python train.py --parallel_block=false --optimizer="normuon" --learning_rate=0.036 --adamw_weight_decay_other_params=0.05
Rows from block 3, named by matrix and row number. Rows with one number belong to one attention dimension. Each number is 500 + 40 x the weight over its row's rms, rounded and kept within 0 to 999. All counts start at 0. Numbers have three digits each. After the name is the row's rms in percent of the matrix's.
# q: attention query, key and value (stacked) (model.blocks.3.attn.qkv.weight, 768x256, the q third), inputs 86-171
# k: attention query, key and value (stacked) (model.blocks.3.attn.qkv.weight, 768x256, the k third), inputs 86-171
q.166 090:473540587500523509547553508511443540490545454473478524494534428535453457491552451519441506444482483520487512518543471527501520515432498520517454580529510552436438552502523466430434447436488478510400526478469503496440483528469520431491545475470577452528558400
k.166 092:528558568523411400502474489499536516444474438449463533523485513492510435506576532515519504527530531497565431456526552470523488438488514534523502560488533497495495455486584532526480527496485476478522517483558524609565499508479534535485454554496411500492532514
q.167 087:509512495429501496540513517562472557494481447575540504479497495446499476487487509471529464530519503491519477525515510555464455556510517449494489476466522488409511475400487508564585460590478559500454479543450536498531474518532520522481560472552441547471522528
k.167 087:534585508523504491478468511437543472510506433508571438498488472499496542518553461426550507500571518559410509570454551467443520471510522483479514467582510445488493506507506459503565458480449505499420491482428482483540516463502484468496512521482562433544455499
q.168 100:480510483549525467546428523517546472519472497503513410529480576558444535438497480502542530477515394561512482465519467497521479498515510480562423486504488548472518438585512451524517482427498509488589493543576493483484512521481517479456519511482522479541508473
k.168 098:425516492524501574452529526521441560478492434490490475520430505454504529535529611484563504515547564502473467482590490506580464468463475489421511499477463483406510559478549563482517510498537537470512498484561438478515427570459494492537487452466467468454583458
q.169 094:503529541460508551472550539555478465445520510422543508547487518508502552570532481490544507477548421536564433539460462514522496473424482531452531546480551461468491482572490531539465491494574520506493530543439525485540470475514471559497489559489476504541507454
k.169 098:464435436554484496502536499465525476534556489484466567481489421483507474398590525490518517543459542510551523466470518545534509480521528478507505480577417513525472490495475429425561542501524526489489507519488471463428478508486494562573543532531497484518477574
q.170 102:437461485452578474477462527533531489547522569543469528481525504500501461489524487482443524482513469470490556499516453421565484546538536461471505481540448511471519475394477482531463530461551557496501478473513539540561485487511584534565481481507503496527538532
k.170 099:545515511544418515567521442440470493525512502522511537495463572463440501451426507472497458509526470446486469543565504555396456470486488503483479471493485488538480487504503504506515517469522541648502492572512509535501447493447440480505574471488446541471526519
q.171 100:561409447524503546481489530498466507419510529537497480565540540524554473471478461449501446545461523458445496520531535482531517414559525467500527430459445587536517459526466582470496504540480543496442464537556535542499504489506476548523495511542452548508511597
k.171 093:526508515461522518540467449424554496539573517514554519498489508513502474434462505537537523514439479434473521501534418489486494581518504490430494557525484455607533444558469481562502503453530467587468501485451477455519490462509514500493479480465567514418485455
q.172 095:535488465510497521442445547526507540455518493446519516424607517470452509511526442553491473610455544518438519542518493527517483447504519494482426537494456547488415545547494554560454489513440477588528524462519409495482506507523501534527605443403461523490566481
k.172 099:529464475506533430494551492403425469495476411507506499493468488550540491495452589511587485444527484536508487530471543525486447526460580476530505574541458469445508457503482585464524475477544458449435476475558413501514498471518464519501417531548508537563505489
q.173 098:541498476574546465562447400452472493465554565561622452489551588490499574491464478491506553457418473483502567499599437502507557465507497416548449483494545572517485511516484436531545479509473434498467534533433458517411488474567509561457521541498531503518492508
k.173 103:495503510509436464461496525548441555523538502454464526526532516569544491528572489508508528490493448536499524472448507464526481563479527488459500482502509559511515495499469512466425484528537460484469473464526504500524564533478487494443470470461475484522489521
q.174 097:475514532479404532556517566468498501509508433526472437450463458576536443445550531459569498548450495539490428427482528420503493520505561512501541559458524462454497422556562503474541545523464573508480453484483448486494493498523502535458480498532501504463480495
k.174 104:539446506469468516474520530541541568485498525498510528456464459522475475520526550448466457493528528471551511498494509502498498546459456619504452447441497494520518483527503515594542517462455553549601522499457598500502475450469575496496466461485510473534464472
q.175 108:494476527458515536510484495516529505435444462493513450541583527501513505520496491526518445519522505447441522498569506444520509462497504458495500510446462564418489520495517599560483470464541531512452452506493428515493471493551425518534578496539522485449474453
k.175 105:527502415538520418514491514444432491494532538476454481521494465516539490537538578506551482501494519490551476514471520489439569543517512528504478540497506419496416494471491451476477531534457508369495480557518426484540417487594542452550434495574466432524502474
q.176 099:473530499556422556452521464580556557508493479482514547383482458487401511522469524500469480538473540522477491516551463461493512477454448507465519472443365465487504532489554502466430459533485506569484522566478464504544519482483494508542472541489509463490454499
k.176 101:499453528441512424413488437470470386523472491456525478496576515554528536545498520425525454493500502459545475425496496499532496624468536544505573536523442455603475455539480570488474549513470516509533449484474547440416487520544471452435502522520506518465486498
q.177 099:489602505481496481515545476526544544457508512461438491549542535494526506551507513467542571500579411526454442441536436562522499468420440491551508509552521504474533535530471498510590443477483521519541501498496482492510524476475500445495494519525428462542588437
k.177 097:468436442519518450537519535530438548465544437586525509452413461543480449444518500510500418526516472486489503483530489525554504437500530525559471470515476452503521526459495466569454527499524505482467530456509500538544570484522482508546530528447571442528463561
q.178 102:546503525541407459429451442562475482501473518560495490467446519485506505526503469501488553483514453424472533526474501485502493433503512502498490470556523549497516560487448422531525475471473543485468512475512474519579422500450561513508510578430523435484480519
k.178 105:471557605527470586507423520521524436516488483491520506505452525554472519425494475458500533545553530526480438474456501570541493535463501471587522537486525445549431472474474484513513535531490489555502506477497523453472476523490508514459451517441469568526540503
q.179 106:506507484484512440456494477560441512483493505471446523512480501458532495465547503533531532494507480475518570491424544435527531459540525538474476498484537475479455518448493480477435547494544575500482478499486495505624429468451464498551510439520496499513470497
k.179 104:496505499532488553562435517490544456462419452560452547500404543524477541469460474487467558508533532475529463489483520595435448478456486482464467498430522528496501542540440417518536492493476485583478513514491521440503516454459434546465479485518520531530431505
q.180 102:517542566509486504512504550455528534492534534477544449533558493503484528569518439505525470498467518565471507442520537519497531554562476466498543494517477438475487570493490531442445498483458485467509492467577424489464443511500486516487450484497508478502450518
k.180 098:505571489515449523513429492587458554513574544493462469547486463492522520473486546487556445516495518447531447542512481526397491565515475505571473535505494513498539530447500563482462482518546480501548520479460551496426498543582465479494519477464453506526459529
q.181 102:508561440545543482546529525439501475439518485557491471531422492546495531480466582427483513544501593485533469472529544473478473453469541522504546533482473548449491477476530540516486479529432475501534481500405456533489517536520476545521480549491536497440543500
k.181 097:470436528472462551434493478488492559493516511481393522462518486511446526530447490491463496519646441511506482526540502461542523455446503546494579505564507503510496512467463501516541518447553400532466524585471491522545518498497464559504483578505479542468451515
q.182 094:474523486506445569510457484537528512537536595512488463455492490497505461453485485459550604548407587491482579405443482503500439564493525492526564532541462466511560499515492477548526465527546457482518527478438453453490555526529512472523455508476483536514506538
k.182 095:555505544553503518456539531482417491485590535481523436440488526526499521501468480479527436467557487503484427581502530495546572457490468512508503487437508575481477454542565529538507525509501494518575505496474543536555494461574535498483522416539487506476485481
q.183 103:476476582571568489494444490529537479544495510510506502472501452527494558491528585532461553477482507452508472442527510494565486435497507540474530520513472540512479536548525492447481547534485547430450491481500445476541503498522505481538420465441601483420550460
k.183 097:541510489589469460524527503461479522464497479553489525472482588496518458473474446482489572518505496530493499525514460434559478538512456543499558570527538485526595492462446486497449527455515493578551505457538466603444565524545508513473474502508417470547515512
q.184 093:485488450572425433493463471528474469423470446566534531506420568487545574428509491430527548509497503485496501486457515433510512555447514462491461503531517463492507461521483495588525441489512482520511428484482483537540466520514507561483545496486514549500443489
k.184 096:503456480463463530419474485503525464507539433491446502474553391487489531482548535548501513513558455485526516501507460597470502455517478447506564473448483498463440564537523502478511494489488506517503483511493538418531476555466591560431486502472550459530524527
q.185 096:561533493519528553573491502499484455441501480520484461445497511577443471478496524502482515550496493542539548526528450438476538489522522480490483458552530502477563580522452395519480502538535461501418493476466475513496508467519552497438574544509463517493446458
k.185 099:435479507458494566459552530500474516551463420519506502489543524481496501533540484439552505500512479562502462472511510535402590496471480459515503575464494457536545459449517507388589524542440465437469530500582511454490518508572522490566437499496514464513602497
q.186 093:584479499515511534508584482518507532513485464495565537529438486537544515522486609483409537452534418513519462508435468512530515468495548531567488448541515511441565470457462530509534574559510587511474436491511556466517437452431515487490509551484521506511607490
k.186 097:515424483511481525505530455539469468472529496501501529454496467498541573426476488589505539457468454571514471498464426513473569488473552502503513550499492428534488447541453438528494463505510551505447557368528505563464470537502535552471491526487565481529487490
q.187 103:457456477524461447422565438513488444500523517509524489499541531525436512484513422512559422454495530496498419524512553456504479451481561542491459563466538508511546591498534485451501516529493556457518538466508585434524495565537455529462448485485460517494579502
k.187 105:547509494447522406509490513529568491536453502593543447561528498455481466555526485502524557481510547508472448488457501515592488538469496549517526452490460515564371475449464477504467506507453512549515501488483583500545515498435510515517488504529528448502394506
q.188 088:525488470539509538542479557383411461465488423581514450481478555487516460527480465474496505523486484520495486485504550574433472453512546490507502450474526498481510564471446530532475508546536513489515487509539531408537475539525472556528540416472513519475475463
k.188 089:526561522472482457525443484471578467484501519503509477536511489456426560545537551491583536453544502518494512581518455470526491565490574445504518556527405508444489503553489491462490468449481526543433476463567495551427487480518547556453441524535533491487426493
q.189 091:494518523457538498512550484530505502385544521495477515508456470469498456554478504519503597444553427573544547514474520496503525506445537499410514495502522432502457511517498464455510556450494465561526529504539484519388511508484486521554484520463460524506504430
k.189 089:469451564474479508437514511529437476516523547496503529509507514532555596437512513460469571459480533526508569534518598537472506526489520575581507447510477493532545453470481432432486510570550535426458437585468417495478471472526423493483517522441494473520489559
q.190 101:458463613406490493488545498538580561487550472516476555492538427528473562511559534488476467467416529495524464546482537496535511486519496485426496543445464535499527498490469540442479521465587522516466479493512493463488480475488519455520509466455457431567500424
k.190 097:507529481589467384519476547502440433490487540468514546542559545490578458472493501563499414463486552517530519446503455507442454503607490506528530452453548506538528507497546512525466486470473509486416467499514478530469490526488492549510565478511506497526452504
q.191 104:546486545491477553487498524501426484514455479408496470505462451512545444476449569514520547417562483493547500546519492418511482548571489553498526528574538483501491476467491524455514437515449497487513465548498567473501500488553534517457518530520518456530512525
k.191 106:491481470533509511539448499512591511498519535597522559497457542475515510481501469463492504503508538570483448457508426464544423515393496503489484551491502477497487547495498482558540558460551462570534490515487486531403555560531496494484455476416492500500512458
q.192 096:553480480470455459490520452464508496470521459523520502445486503476494545568388522518503527520469524516509476527512528470506541504541474486472549488502578509493539489473449426519492496560504413500515499528391505548475570488456498475476438534490448533572537498
k.192 098:574487493492479505541517453496483548486494536505508547559410515493590501481462509503543494530501524483460503516482439545514524452499510567455503463490528457520529511499497501569530551513559481542512476476442480444439452497464493467544501467528490545490504504
q.193 101:481461470575549483560547490540541463497555536465505528479506484488518537554477573508497488515558501449405504506534489476495427518522546521490505483549540535438477436535442481445464519511456438470467519533517467478504417466453509510481479540552514592507509533
k.193 101:591590472479436494505539537469417525514553474438452529537478460522503443477473516442590513470401523484433451529481529430597513543555478531483503498523507503570541464524583561537505439531436474520524569557482489485470571482474469544508574458528524511505464489
q.194 098:499527486482535482446453517503462483569590424533506463458507590553536458490558522528502471489473505536513488483490509437399521533523496526476453486487477494441510440511469473470454512576481510528569516502443588547443493450499489465527498465420462489534592487
k.194 100:503506469573579541525471456532519494505475537486531490517493494481498537498568478494522457475528437440456575541530417509497459444456486514476481528473532463551496572514498464611487461423480458487455482566487464509525533489516553450476478507441517507502479486
q.195 100:481513496539532477485522495567553529508494551499536504518463492525521511495458406483526537505535485502533452447538564574524466513507517519435523505437540554568593467553500506531506477535529483474485469456483525495536472480571507577537508433494504462551464521
k.195 104:427464526494437504499547525515470483477437489441432472521556463442445543452512499454630516470434462534523475492486481566481517487545565444460490528540558443515476444451547512470572518521472496489541488482597504484526537540469504501525478500502454502564621427
q.196 102:554515483504515543460508431507448471507541445621464495475541597513568444468553512450463564446542590498515540503502504488425496454503478469427444482573499491431459503555450528467499481456491503474529482496465487528587433535528529465493572470445517538468480490
k.196 107:412534518514591489494515487582553453541516490507479445456548529497470463538514422463569495522491464531484616584497484441538492519482479419533525438455452423537525535535486484534527460422493555494484468506476547540528506485530524481517427504576525501482498513
q.197 099:412445597478498466510502465515459442487470499477538571490541462498520464427523489464478491533542518479437579536568520505504552478482460530551446466453480489500590484505444500398495490528515519476460531483459531475464523552421502496488478566594524439459451537
k.197 103:525467438534498479484498468380471495468480532561513530555462444482493470510498447529589522493499535487447437429439506510511413544488535473537503539458486540488532482507507494417513489469457455502468517458591480472499551476542524550501589463452532528485434495
q.198 095:484542527547464534461460527465536436487518449522481456511458488467441471471474599509541478514462466480511491533514500509544483509498506475480466516538529538517503431436531557488521533529460532424500511487532569482503460490470482543630537584483463485541499489
k.198 099:516556408450524559478503569525477506573502522460431546549480473516518499472489497446473498537478570501507448477502452494563569534510408536520486494532522632515477444553473457520434468521528479505460487550466523500517491521465467480492537522509556500562480533
q.199 103:536540452471532527614569494510544541494515542488554498534459498471512569585528512546523516466451467454514554474481424465477536501459517526527467478577484467509380526544505495565491480531478541528447488542490495449445489515478533525499525446455481541522538458
k.199 100:496434464447444463418508500498532530467490499471534489486536508456514479487461496527494512519483505509521470514470504537465498503531570472549500443481566486569523507436457563564537566473473522528439468560457565599496476531450480511481509519456463451473489508
q.200 108:553494460491454548516437528544425483524549478498505495513502484407465486464537472524494451511503421521433526466518510503478479531553440414515501503488449503501546464462516579428452581485501532468553537493511476445476541476419505504491506484507582423488495490
k.200 113:513499437620473559500476571515537455504501594458467528549475495526552525546487489555556474446483494527555543465447487494477546444433447548579464538469503491476484519484473500458502456442498471441458474506509490500523461545494506482480544508433447594509532509
q.201 097:444473473439484502519477484484541530473504532503491488533533468502445495406480478527513555495476541471522550521451421489453453462459472510578471495542490533462500474491492551517554523499491543611491493565510523485517472532534502544509485495508498568467432502
k.201 100:467507428515523467477522448487459478455545455585528526548482493520528414520542531525407436498483501549500563518471591473517482481564525516521532486555447520482480480505530505560487463513449533484506549418529533579531455484538405529413550472483543455514484472