From a checkpoint of a small sound classifier.
Training: normuon at rate 0.036, 19300 steps.
Data: trained on synthesized solo parts of chorales (CocoChorales), 39062 training examples, 63.2 epochs.
Rows from block 3 of a small sound classifier, named by matrix and row number. Rows with one number belong to one neuron. Each number is 200 + 30 x the weight over its row's rms, rounded and kept within 0 to 999. All counts start at 0.
After each neuron's rows are labels from the 100 clips, of 14976, where the neuron reaches its highest value: "top examples" is what is common among them. Only what is clearly more common there than usual is listed. The data: synthesized solo parts of chorales (CocoChorales). In brackets: how many of the 100, against the usual share in percent.
# fc1: MLP up (model.blocks.3.mlp.fc1.weight, 768x256), inputs 172-255
# fc2: MLP down (model.blocks.3.mlp.fc2.weight, 256x768, transposed), outputs 172-255

fc1.237,174,178,156,134,180,212,214,220,206,183,226,250,217,149,209,173,186,155,175,209,199,188,208,218,208,207,233,214,145,164,216,215,178,173,164,182,172,165,161,205,173,192,240,182,267,182,215,237,219,213,202,241,172,227,182,217,220,221,196,176,265,169,199,180,215,269,155,209,144,250,233,180,146,240,199,165,218,213,198,202,207,248,221,212
fc2.237,223,215,221,187,202,210,194,244,182,151,199,232,194,150,170,207,204,186,202,219,214,154,233,194,137,205,218,243,185,261,211,229,242,249,210,130,149,174,212,208,203,217,204,195,201,156,163,175,253,203,221,196,176,196,186,199,197,166,196,199,189,190,184,189,137,196,290,149,246,202,173,224,219,200,225,264,202,185,134,149,243,209,182,219
top examples: tuba (100 vs 8.6); note B3 (90 vs 9.4); note A#3 (40 vs 10.2); note C4 (34 vs 10.7)

fc1.491,182,206,268,167,175,191,183,233,222,198,180,160,192,206,232,219,199,214,206,177,194,228,191,276,193,200,211,199,179,166,195,188,195,199,205,225,220,221,155,233,139,163,180,196,214,300,198,162,194,177,242,212,215,186,226,154,227,117,194,194,171,186,212,183,185,172,216,193,197,209,262,182,226,186,197,159,228,236,208,207,195,244,234,168
fc2.491,194,228,190,256,200,223,183,200,194,245,211,188,225,156,224,152,177,185,228,219,196,226,163,171,213,212,165,192,255,225,203,201,156,217,200,206,250,178,185,211,162,190,190,182,198,239,227,170,187,187,186,186,161,247,223,230,173,201,176,151,170,244,184,199,214,139,232,218,204,207,231,208,128,156,208,149,194,188,226,211,202,141,229,160
top examples: saxophone (91 vs 1.7); note F#4 (34 vs 8.3); note A4 (25 vs 9)

fc1.298,202,150,202,204,239,229,218,245,156,205,201,183,223,222,207,258,185,225,210,185,180,192,187,164,178,168,131,202,187,142,167,161,206,231,234,174,210,164,179,199,222,195,213,157,148,154,225,213,187,155,180,235,200,208,252,198,187,239,187,181,208,213,227,250,138,154,183,196,220,177,188,261,241,152,136,175,207,209,187,174,129,236,223,166
fc2.298,194,193,167,196,212,231,181,222,148,191,203,197,164,242,199,245,209,182,164,182,258,206,212,226,154,209,216,258,221,300,221,198,207,208,219,215,196,171,173,184,206,191,154,207,173,209,221,165,195,192,240,212,153,160,225,216,208,184,204,185,171,199,213,166,174,199,181,206,171,208,158,205,225,162,208,211,184,198,196,205,193,236,207,215
top examples: oboe (100 vs 8); note C5 (62 vs 10.3); note A#4 (56 vs 10.8); note C#5 (38 vs 9.8)

fc1.624,204,180,175,212,238,213,185,231,248,201,233,208,213,164,218,208,204,204,226,215,235,199,213,172,146,237,227,198,172,208,170,227,186,227,222,254,146,182,210,209,188,175,193,200,214,236,195,232,177,213,262,147,191,180,151,131,231,230,214,184,174,140,161,215,167,205,239,208,176,216,187,205,231,215,234,221,194,176,219,135,160,232,199,216
fc2.624,185,250,247,194,218,198,203,237,207,213,126,192,200,185,235,229,202,195,171,172,203,217,183,236,175,159,270,174,222,180,154,219,262,196,212,228,168,149,167,178,217,251,248,232,176,228,236,195,165,246,229,232,202,129,180,233,211,169,265,176,218,270,207,205,221,215,159,197,167,189,204,187,165,218,174,216,231,213,196,130,207,178,228,171
top examples: saxophone (100 vs 1.7); note A4 (41 vs 9); note G#4 (35 vs 9.3); note A#4 (30 vs 10.8)

fc1.560,195,226,230,218,190,244,236,196,181,222,164,205,220,173,216,201,199,283,222,202,133,218,202,196,147,200,215,173,202,148,233,117,165,273,217,158,186,232,206,175,189,222,202,249,271,178,162,205,240,150,190,252,189,187,237,167,171,248,196,216,202,171,189,162,177,224,196,189,203,182,161,227,178,192,193,185,115,169,190,221,179,170,168,261
fc2.560,189,207,213,262,197,242,178,178,199,145,273,209,210,223,193,173,223,163,221,177,186,235,189,224,191,203,246,162,219,159,242,223,189,175,176,181,200,208,200,200,207,226,199,225,189,217,222,178,162,182,166,153,262,208,175,221,222,176,225,199,240,206,208,232,218,203,164,158,222,235,164,187,178,135,195,189,218,213,205,126,228,167,224,122
top examples: oboe (94 vs 8); note A4 (52 vs 9)

fc1.268,212,156,223,146,217,236,174,201,169,203,175,191,197,181,221,169,167,195,184,251,218,205,220,193,220,205,216,212,172,238,161,186,236,207,241,233,201,128,247,191,177,202,215,159,209,196,188,207,171,156,212,255,195,217,189,202,235,196,178,213,199,105,231,162,203,267,252,170,197,248,154,188,279,181,215,215,205,218,155,160,204,228,161,190
fc2.268,212,192,218,230,165,144,200,204,205,185,202,156,145,181,205,229,158,182,214,168,213,196,191,194,205,191,255,120,140,182,234,141,214,237,203,168,233,172,158,203,244,240,211,171,234,254,220,236,213,160,255,211,189,204,238,190,208,170,183,219,149,232,230,217,204,213,197,241,189,157,171,198,196,187,193,207,216,247,207,210,191,235,247,165
top examples: saxophone (98 vs 1.7); note F4 (37 vs 9.1); note E4 (29 vs 8.6)

fc1.367,218,193,176,222,183,256,197,195,250,223,243,169,251,198,162,214,248,213,215,240,220,242,170,179,182,210,212,252,224,241,226,172,178,199,213,157,185,187,208,214,229,224,156,236,171,212,199,207,182,180,155,209,184,200,179,265,219,227,158,249,196,296,206,155,195,205,256,192,176,147,196,179,190,206,218,199,242,221,204,183,166,180,225,126
fc2.367,230,237,225,202,219,183,175,191,170,211,209,252,161,188,203,242,202,190,212,225,184,186,175,220,189,195,218,200,217,198,168,161,212,239,236,212,145,193,191,158,130,151,209,205,176,237,189,223,222,252,230,187,272,186,219,190,199,199,231,178,211,83,172,217,183,179,179,211,161,241,146,174,197,217,186,242,156,214,162,131,221,225,186,248
top examples: oboe (49 vs 8); note B4 (30 vs 9.3)

fc1.306,201,224,209,213,189,209,215,177,205,149,203,174,191,163,229,222,211,206,195,205,183,204,206,205,208,233,221,222,182,213,213,167,217,242,230,227,185,145,159,197,210,173,189,199,217,179,184,221,195,275,219,205,181,237,146,198,231,227,233,231,153,183,160,238,197,250,197,237,196,237,179,180,235,229,169,178,186,229,191,224,211,196,182,179
fc2.306,227,196,187,180,241,193,196,219,245,167,202,197,157,197,190,186,197,162,169,215,259,215,209,265,205,203,238,167,183,214,168,202,192,175,191,231,138,166,151,223,194,205,223,192,203,210,216,230,184,193,279,174,241,164,205,222,190,213,197,209,176,262,203,202,216,191,179,231,211,161,210,173,191,176,203,271,239,210,207,171,197,182,204,142
top examples: saxophone (100 vs 1.7); note A4 (33 vs 9); note G#4 (32 vs 9.3); note A#4 (29 vs 10.8)

fc1.174,169,179,185,196,207,147,198,289,202,229,203,210,181,177,223,191,235,241,197,222,208,179,164,213,172,196,195,184,204,191,175,196,174,216,194,236,194,160,254,199,219,197,187,175,222,248,181,197,227,198,192,200,205,216,194,177,199,200,180,188,189,166,244,204,229,180,221,157,186,227,213,175,192,206,189,156,221,240,135,151,187,229,155,183
fc2.174,209,177,168,225,255,186,145,205,206,202,221,221,256,199,177,198,187,202,143,202,298,207,221,152,169,211,252,219,197,220,186,196,225,153,212,167,174,173,201,189,204,195,241,240,140,224,249,198,178,210,198,188,214,195,221,209,205,183,191,192,196,220,197,179,201,195,217,271,244,192,257,241,288,268,205,215,258,192,226,234,157,207,217,207
top examples: saxophone (100 vs 1.7); note A4 (44 vs 9); note G#4 (37 vs 9.3); note G4 (26 vs 7.5)

fc1.488,191,239,166,214,197,231,206,208,196,193,188,162,179,209,227,245,208,206,219,166,231,203,223,187,251,183,212,247,180,155,187,243,188,247,225,195,213,165,239,228,210,226,221,201,158,216,157,185,238,185,199,153,225,182,223,160,207,161,211,171,233,169,169,213,195,216,212,139,157,176,210,211,219,210,175,205,206,180,191,191,220,169,197,170
fc2.488,232,171,183,255,202,260,150,227,190,253,193,261,155,150,237,192,216,207,240,183,127,247,224,143,242,160,164,225,151,197,209,222,197,227,189,179,175,199,204,171,164,196,180,198,212,203,154,179,146,181,204,236,230,205,209,196,220,185,241,198,203,226,179,214,223,164,216,217,185,200,197,196,204,207,269,198,173,164,223,194,187,205,209,214
top examples: oboe (100 vs 8); note A#4 (30 vs 10.8); note D#5 (28 vs 8.8); note G#4 (28 vs 9.3)

fc1.127,247,208,236,227,179,216,182,192,241,194,217,182,183,216,217,184,169,188,176,212,219,179,134,172,163,199,172,173,233,216,187,167,237,248,219,204,125,168,187,245,196,173,199,159,185,204,152,261,212,230,218,210,198,165,175,211,223,174,188,163,203,165,234,200,164,202,199,220,144,194,158,190,173,231,163,224,205,193,243,202,257,170,232,193
fc2.127,186,192,194,199,173,191,225,245,183,208,181,283,200,169,162,197,180,206,160,173,256,188,173,184,172,217,195,148,250,192,207,198,237,165,230,183,227,206,191,192,216,142,234,207,215,211,176,207,197,153,189,188,198,221,237,201,254,181,180,184,204,195,246,202,204,195,212,237,207,194,209,238,178,187,185,225,238,182,183,263,209,223,266,185
top examples: tuba (55 vs 8.6)

fc1.601,164,236,133,183,185,234,194,160,191,227,161,149,206,200,270,202,229,230,188,193,181,222,185,157,225,243,238,186,201,171,228,183,236,216,238,221,191,175,231,200,219,210,259,185,160,163,230,172,231,238,161,277,192,229,197,256,179,186,222,218,229,216,220,175,198,189,193,202,198,200,192,172,133,213,208,183,168,192,207,141,211,214,173,229
fc2.601,231,195,263,146,156,193,226,221,213,197,204,192,261,219,204,166,128,212,204,174,178,215,202,217,204,183,199,184,198,172,157,199,185,160,176,167,151,185,252,223,234,158,188,198,214,189,221,158,150,168,211,189,214,168,174,188,230,193,257,199,206,180,227,166,231,221,246,234,237,129,216,233,130,199,187,170,231,222,161,208,206,230,180,257
top examples: note G5 (100 vs 6.5); violin (100 vs 13.9); note F5 (49 vs 8.4)

fc1.720,154,185,205,169,256,187,163,193,230,161,211,166,212,231,200,167,165,273,185,189,202,192,184,210,120,181,216,180,202,204,210,148,152,254,180,193,157,184,139,166,180,236,136,237,217,223,173,239,194,236,211,237,202,170,150,213,198,240,173,201,194,167,203,212,187,144,233,292,178,220,150,219,185,155,186,240,142,115,249,229,202,201,183,205
fc2.720,166,165,172,219,222,160,264,264,282,185,206,197,154,226,211,196,210,200,143,211,202,242,162,181,201,237,202,196,177,279,201,220,186,184,236,189,222,162,137,198,197,163,157,193,242,168,243,235,254,180,209,185,221,217,153,210,182,194,205,153,184,171,202,154,202,203,240,215,169,207,228,197,187,230,171,219,264,224,198,258,162,139,177,145
top examples: tuba (100 vs 8.6); note G3 (34 vs 6.2); note G#3 (34 vs 8); note F3 (30 vs 3.8)

fc1.620,173,232,184,285,216,193,173,155,166,187,184,248,188,173,167,191,136,181,204,209,195,238,145,197,210,193,181,222,202,225,179,201,252,206,253,209,162,237,229,180,188,185,176,238,220,171,153,209,216,183,166,197,186,269,201,218,206,174,206,168,180,157,200,173,243,234,168,225,212,174,186,208,203,219,192,163,220,218,233,209,231,192,178,177
fc2.620,198,194,199,188,219,185,188,139,258,154,228,215,212,267,182,194,212,178,164,184,221,153,182,249,156,191,148,157,199,154,195,234,174,242,172,171,252,174,206,195,220,248,211,148,209,226,158,175,228,210,187,193,202,217,179,240,227,255,246,233,205,198,190,174,174,221,207,141,214,250,219,213,218,225,209,221,191,232,184,168,163,188,165,168
top examples: oboe (100 vs 8); note C5 (60 vs 10.3); note A#4 (47 vs 10.8); note B4 (36 vs 9.3)

fc1.22,220,157,209,236,165,188,177,216,242,192,169,194,220,182,193,234,162,229,260,176,236,182,253,244,251,150,196,192,109,181,209,148,231,190,177,211,156,214,179,190,230,239,195,236,213,190,191,174,154,162,153,183,199,132,217,167,214,164,175,162,191,186,173,205,217,192,174,205,215,174,153,221,216,208,167,178,186,245,190,239,250,225,200,154
fc2.22,175,256,181,215,143,170,176,209,205,193,209,155,274,176,198,133,184,169,207,183,189,207,179,251,188,182,239,249,201,242,215,212,151,215,218,180,171,183,217,150,179,165,238,195,241,229,188,190,210,201,213,184,191,192,220,222,190,217,197,196,176,167,223,139,221,223,195,176,240,177,223,166,163,213,210,230,205,187,212,206,190,185,176,243
top examples: oboe (97 vs 8); note C5 (51 vs 10.3); note A#4 (47 vs 10.8)

fc1.169,286,178,192,159,191,172,195,225,154,205,190,231,185,162,228,187,203,187,185,223,215,172,190,240,198,184,225,204,162,192,108,261,194,215,105,227,213,167,135,242,216,259,218,197,246,170,250,206,142,183,201,203,156,261,162,193,198,218,197,171,212,153,231,157,197,227,210,134,240,200,257,235,203,165,209,227,243,192,189,185,159,230,209,215
fc2.169,251,157,125,190,198,211,192,194,267,213,198,180,215,237,213,188,187,225,256,165,219,152,182,159,196,220,207,175,158,161,169,203,186,249,195,227,203,147,204,202,207,214,253,182,257,194,166,264,220,218,169,190,274,145,217,188,177,190,160,190,215,186,195,205,248,211,241,265,183,204,171,171,289,154,180,175,243,197,147,190,169,249,190,177
top examples: saxophone (73 vs 1.7); note F4 (26 vs 9.1)

fc1.729,167,147,195,150,170,168,227,192,184,250,212,198,184,182,221,278,226,204,198,156,215,206,205,225,175,207,188,216,222,169,202,215,191,187,195,207,235,202,203,191,163,212,198,139,193,235,178,164,172,248,230,213,211,206,230,182,134,142,222,166,158,182,226,186,196,184,204,308,185,206,227,171,227,209,200,163,230,250,234,233,213,180,224,151
fc2.729,206,288,182,307,229,191,219,201,238,212,217,184,194,141,209,180,204,182,163,199,227,216,171,205,189,164,184,179,253,228,192,204,185,226,201,210,229,213,213,227,165,170,188,208,235,237,192,170,236,172,234,236,209,189,185,225,222,198,188,195,175,253,184,181,196,173,264,231,196,221,224,193,165,244,238,230,222,208,203,152,205,161,183,172
top examples: saxophone (100 vs 1.7); note G4 (32 vs 7.5); note A4 (31 vs 9); note F#4 (30 vs 8.3)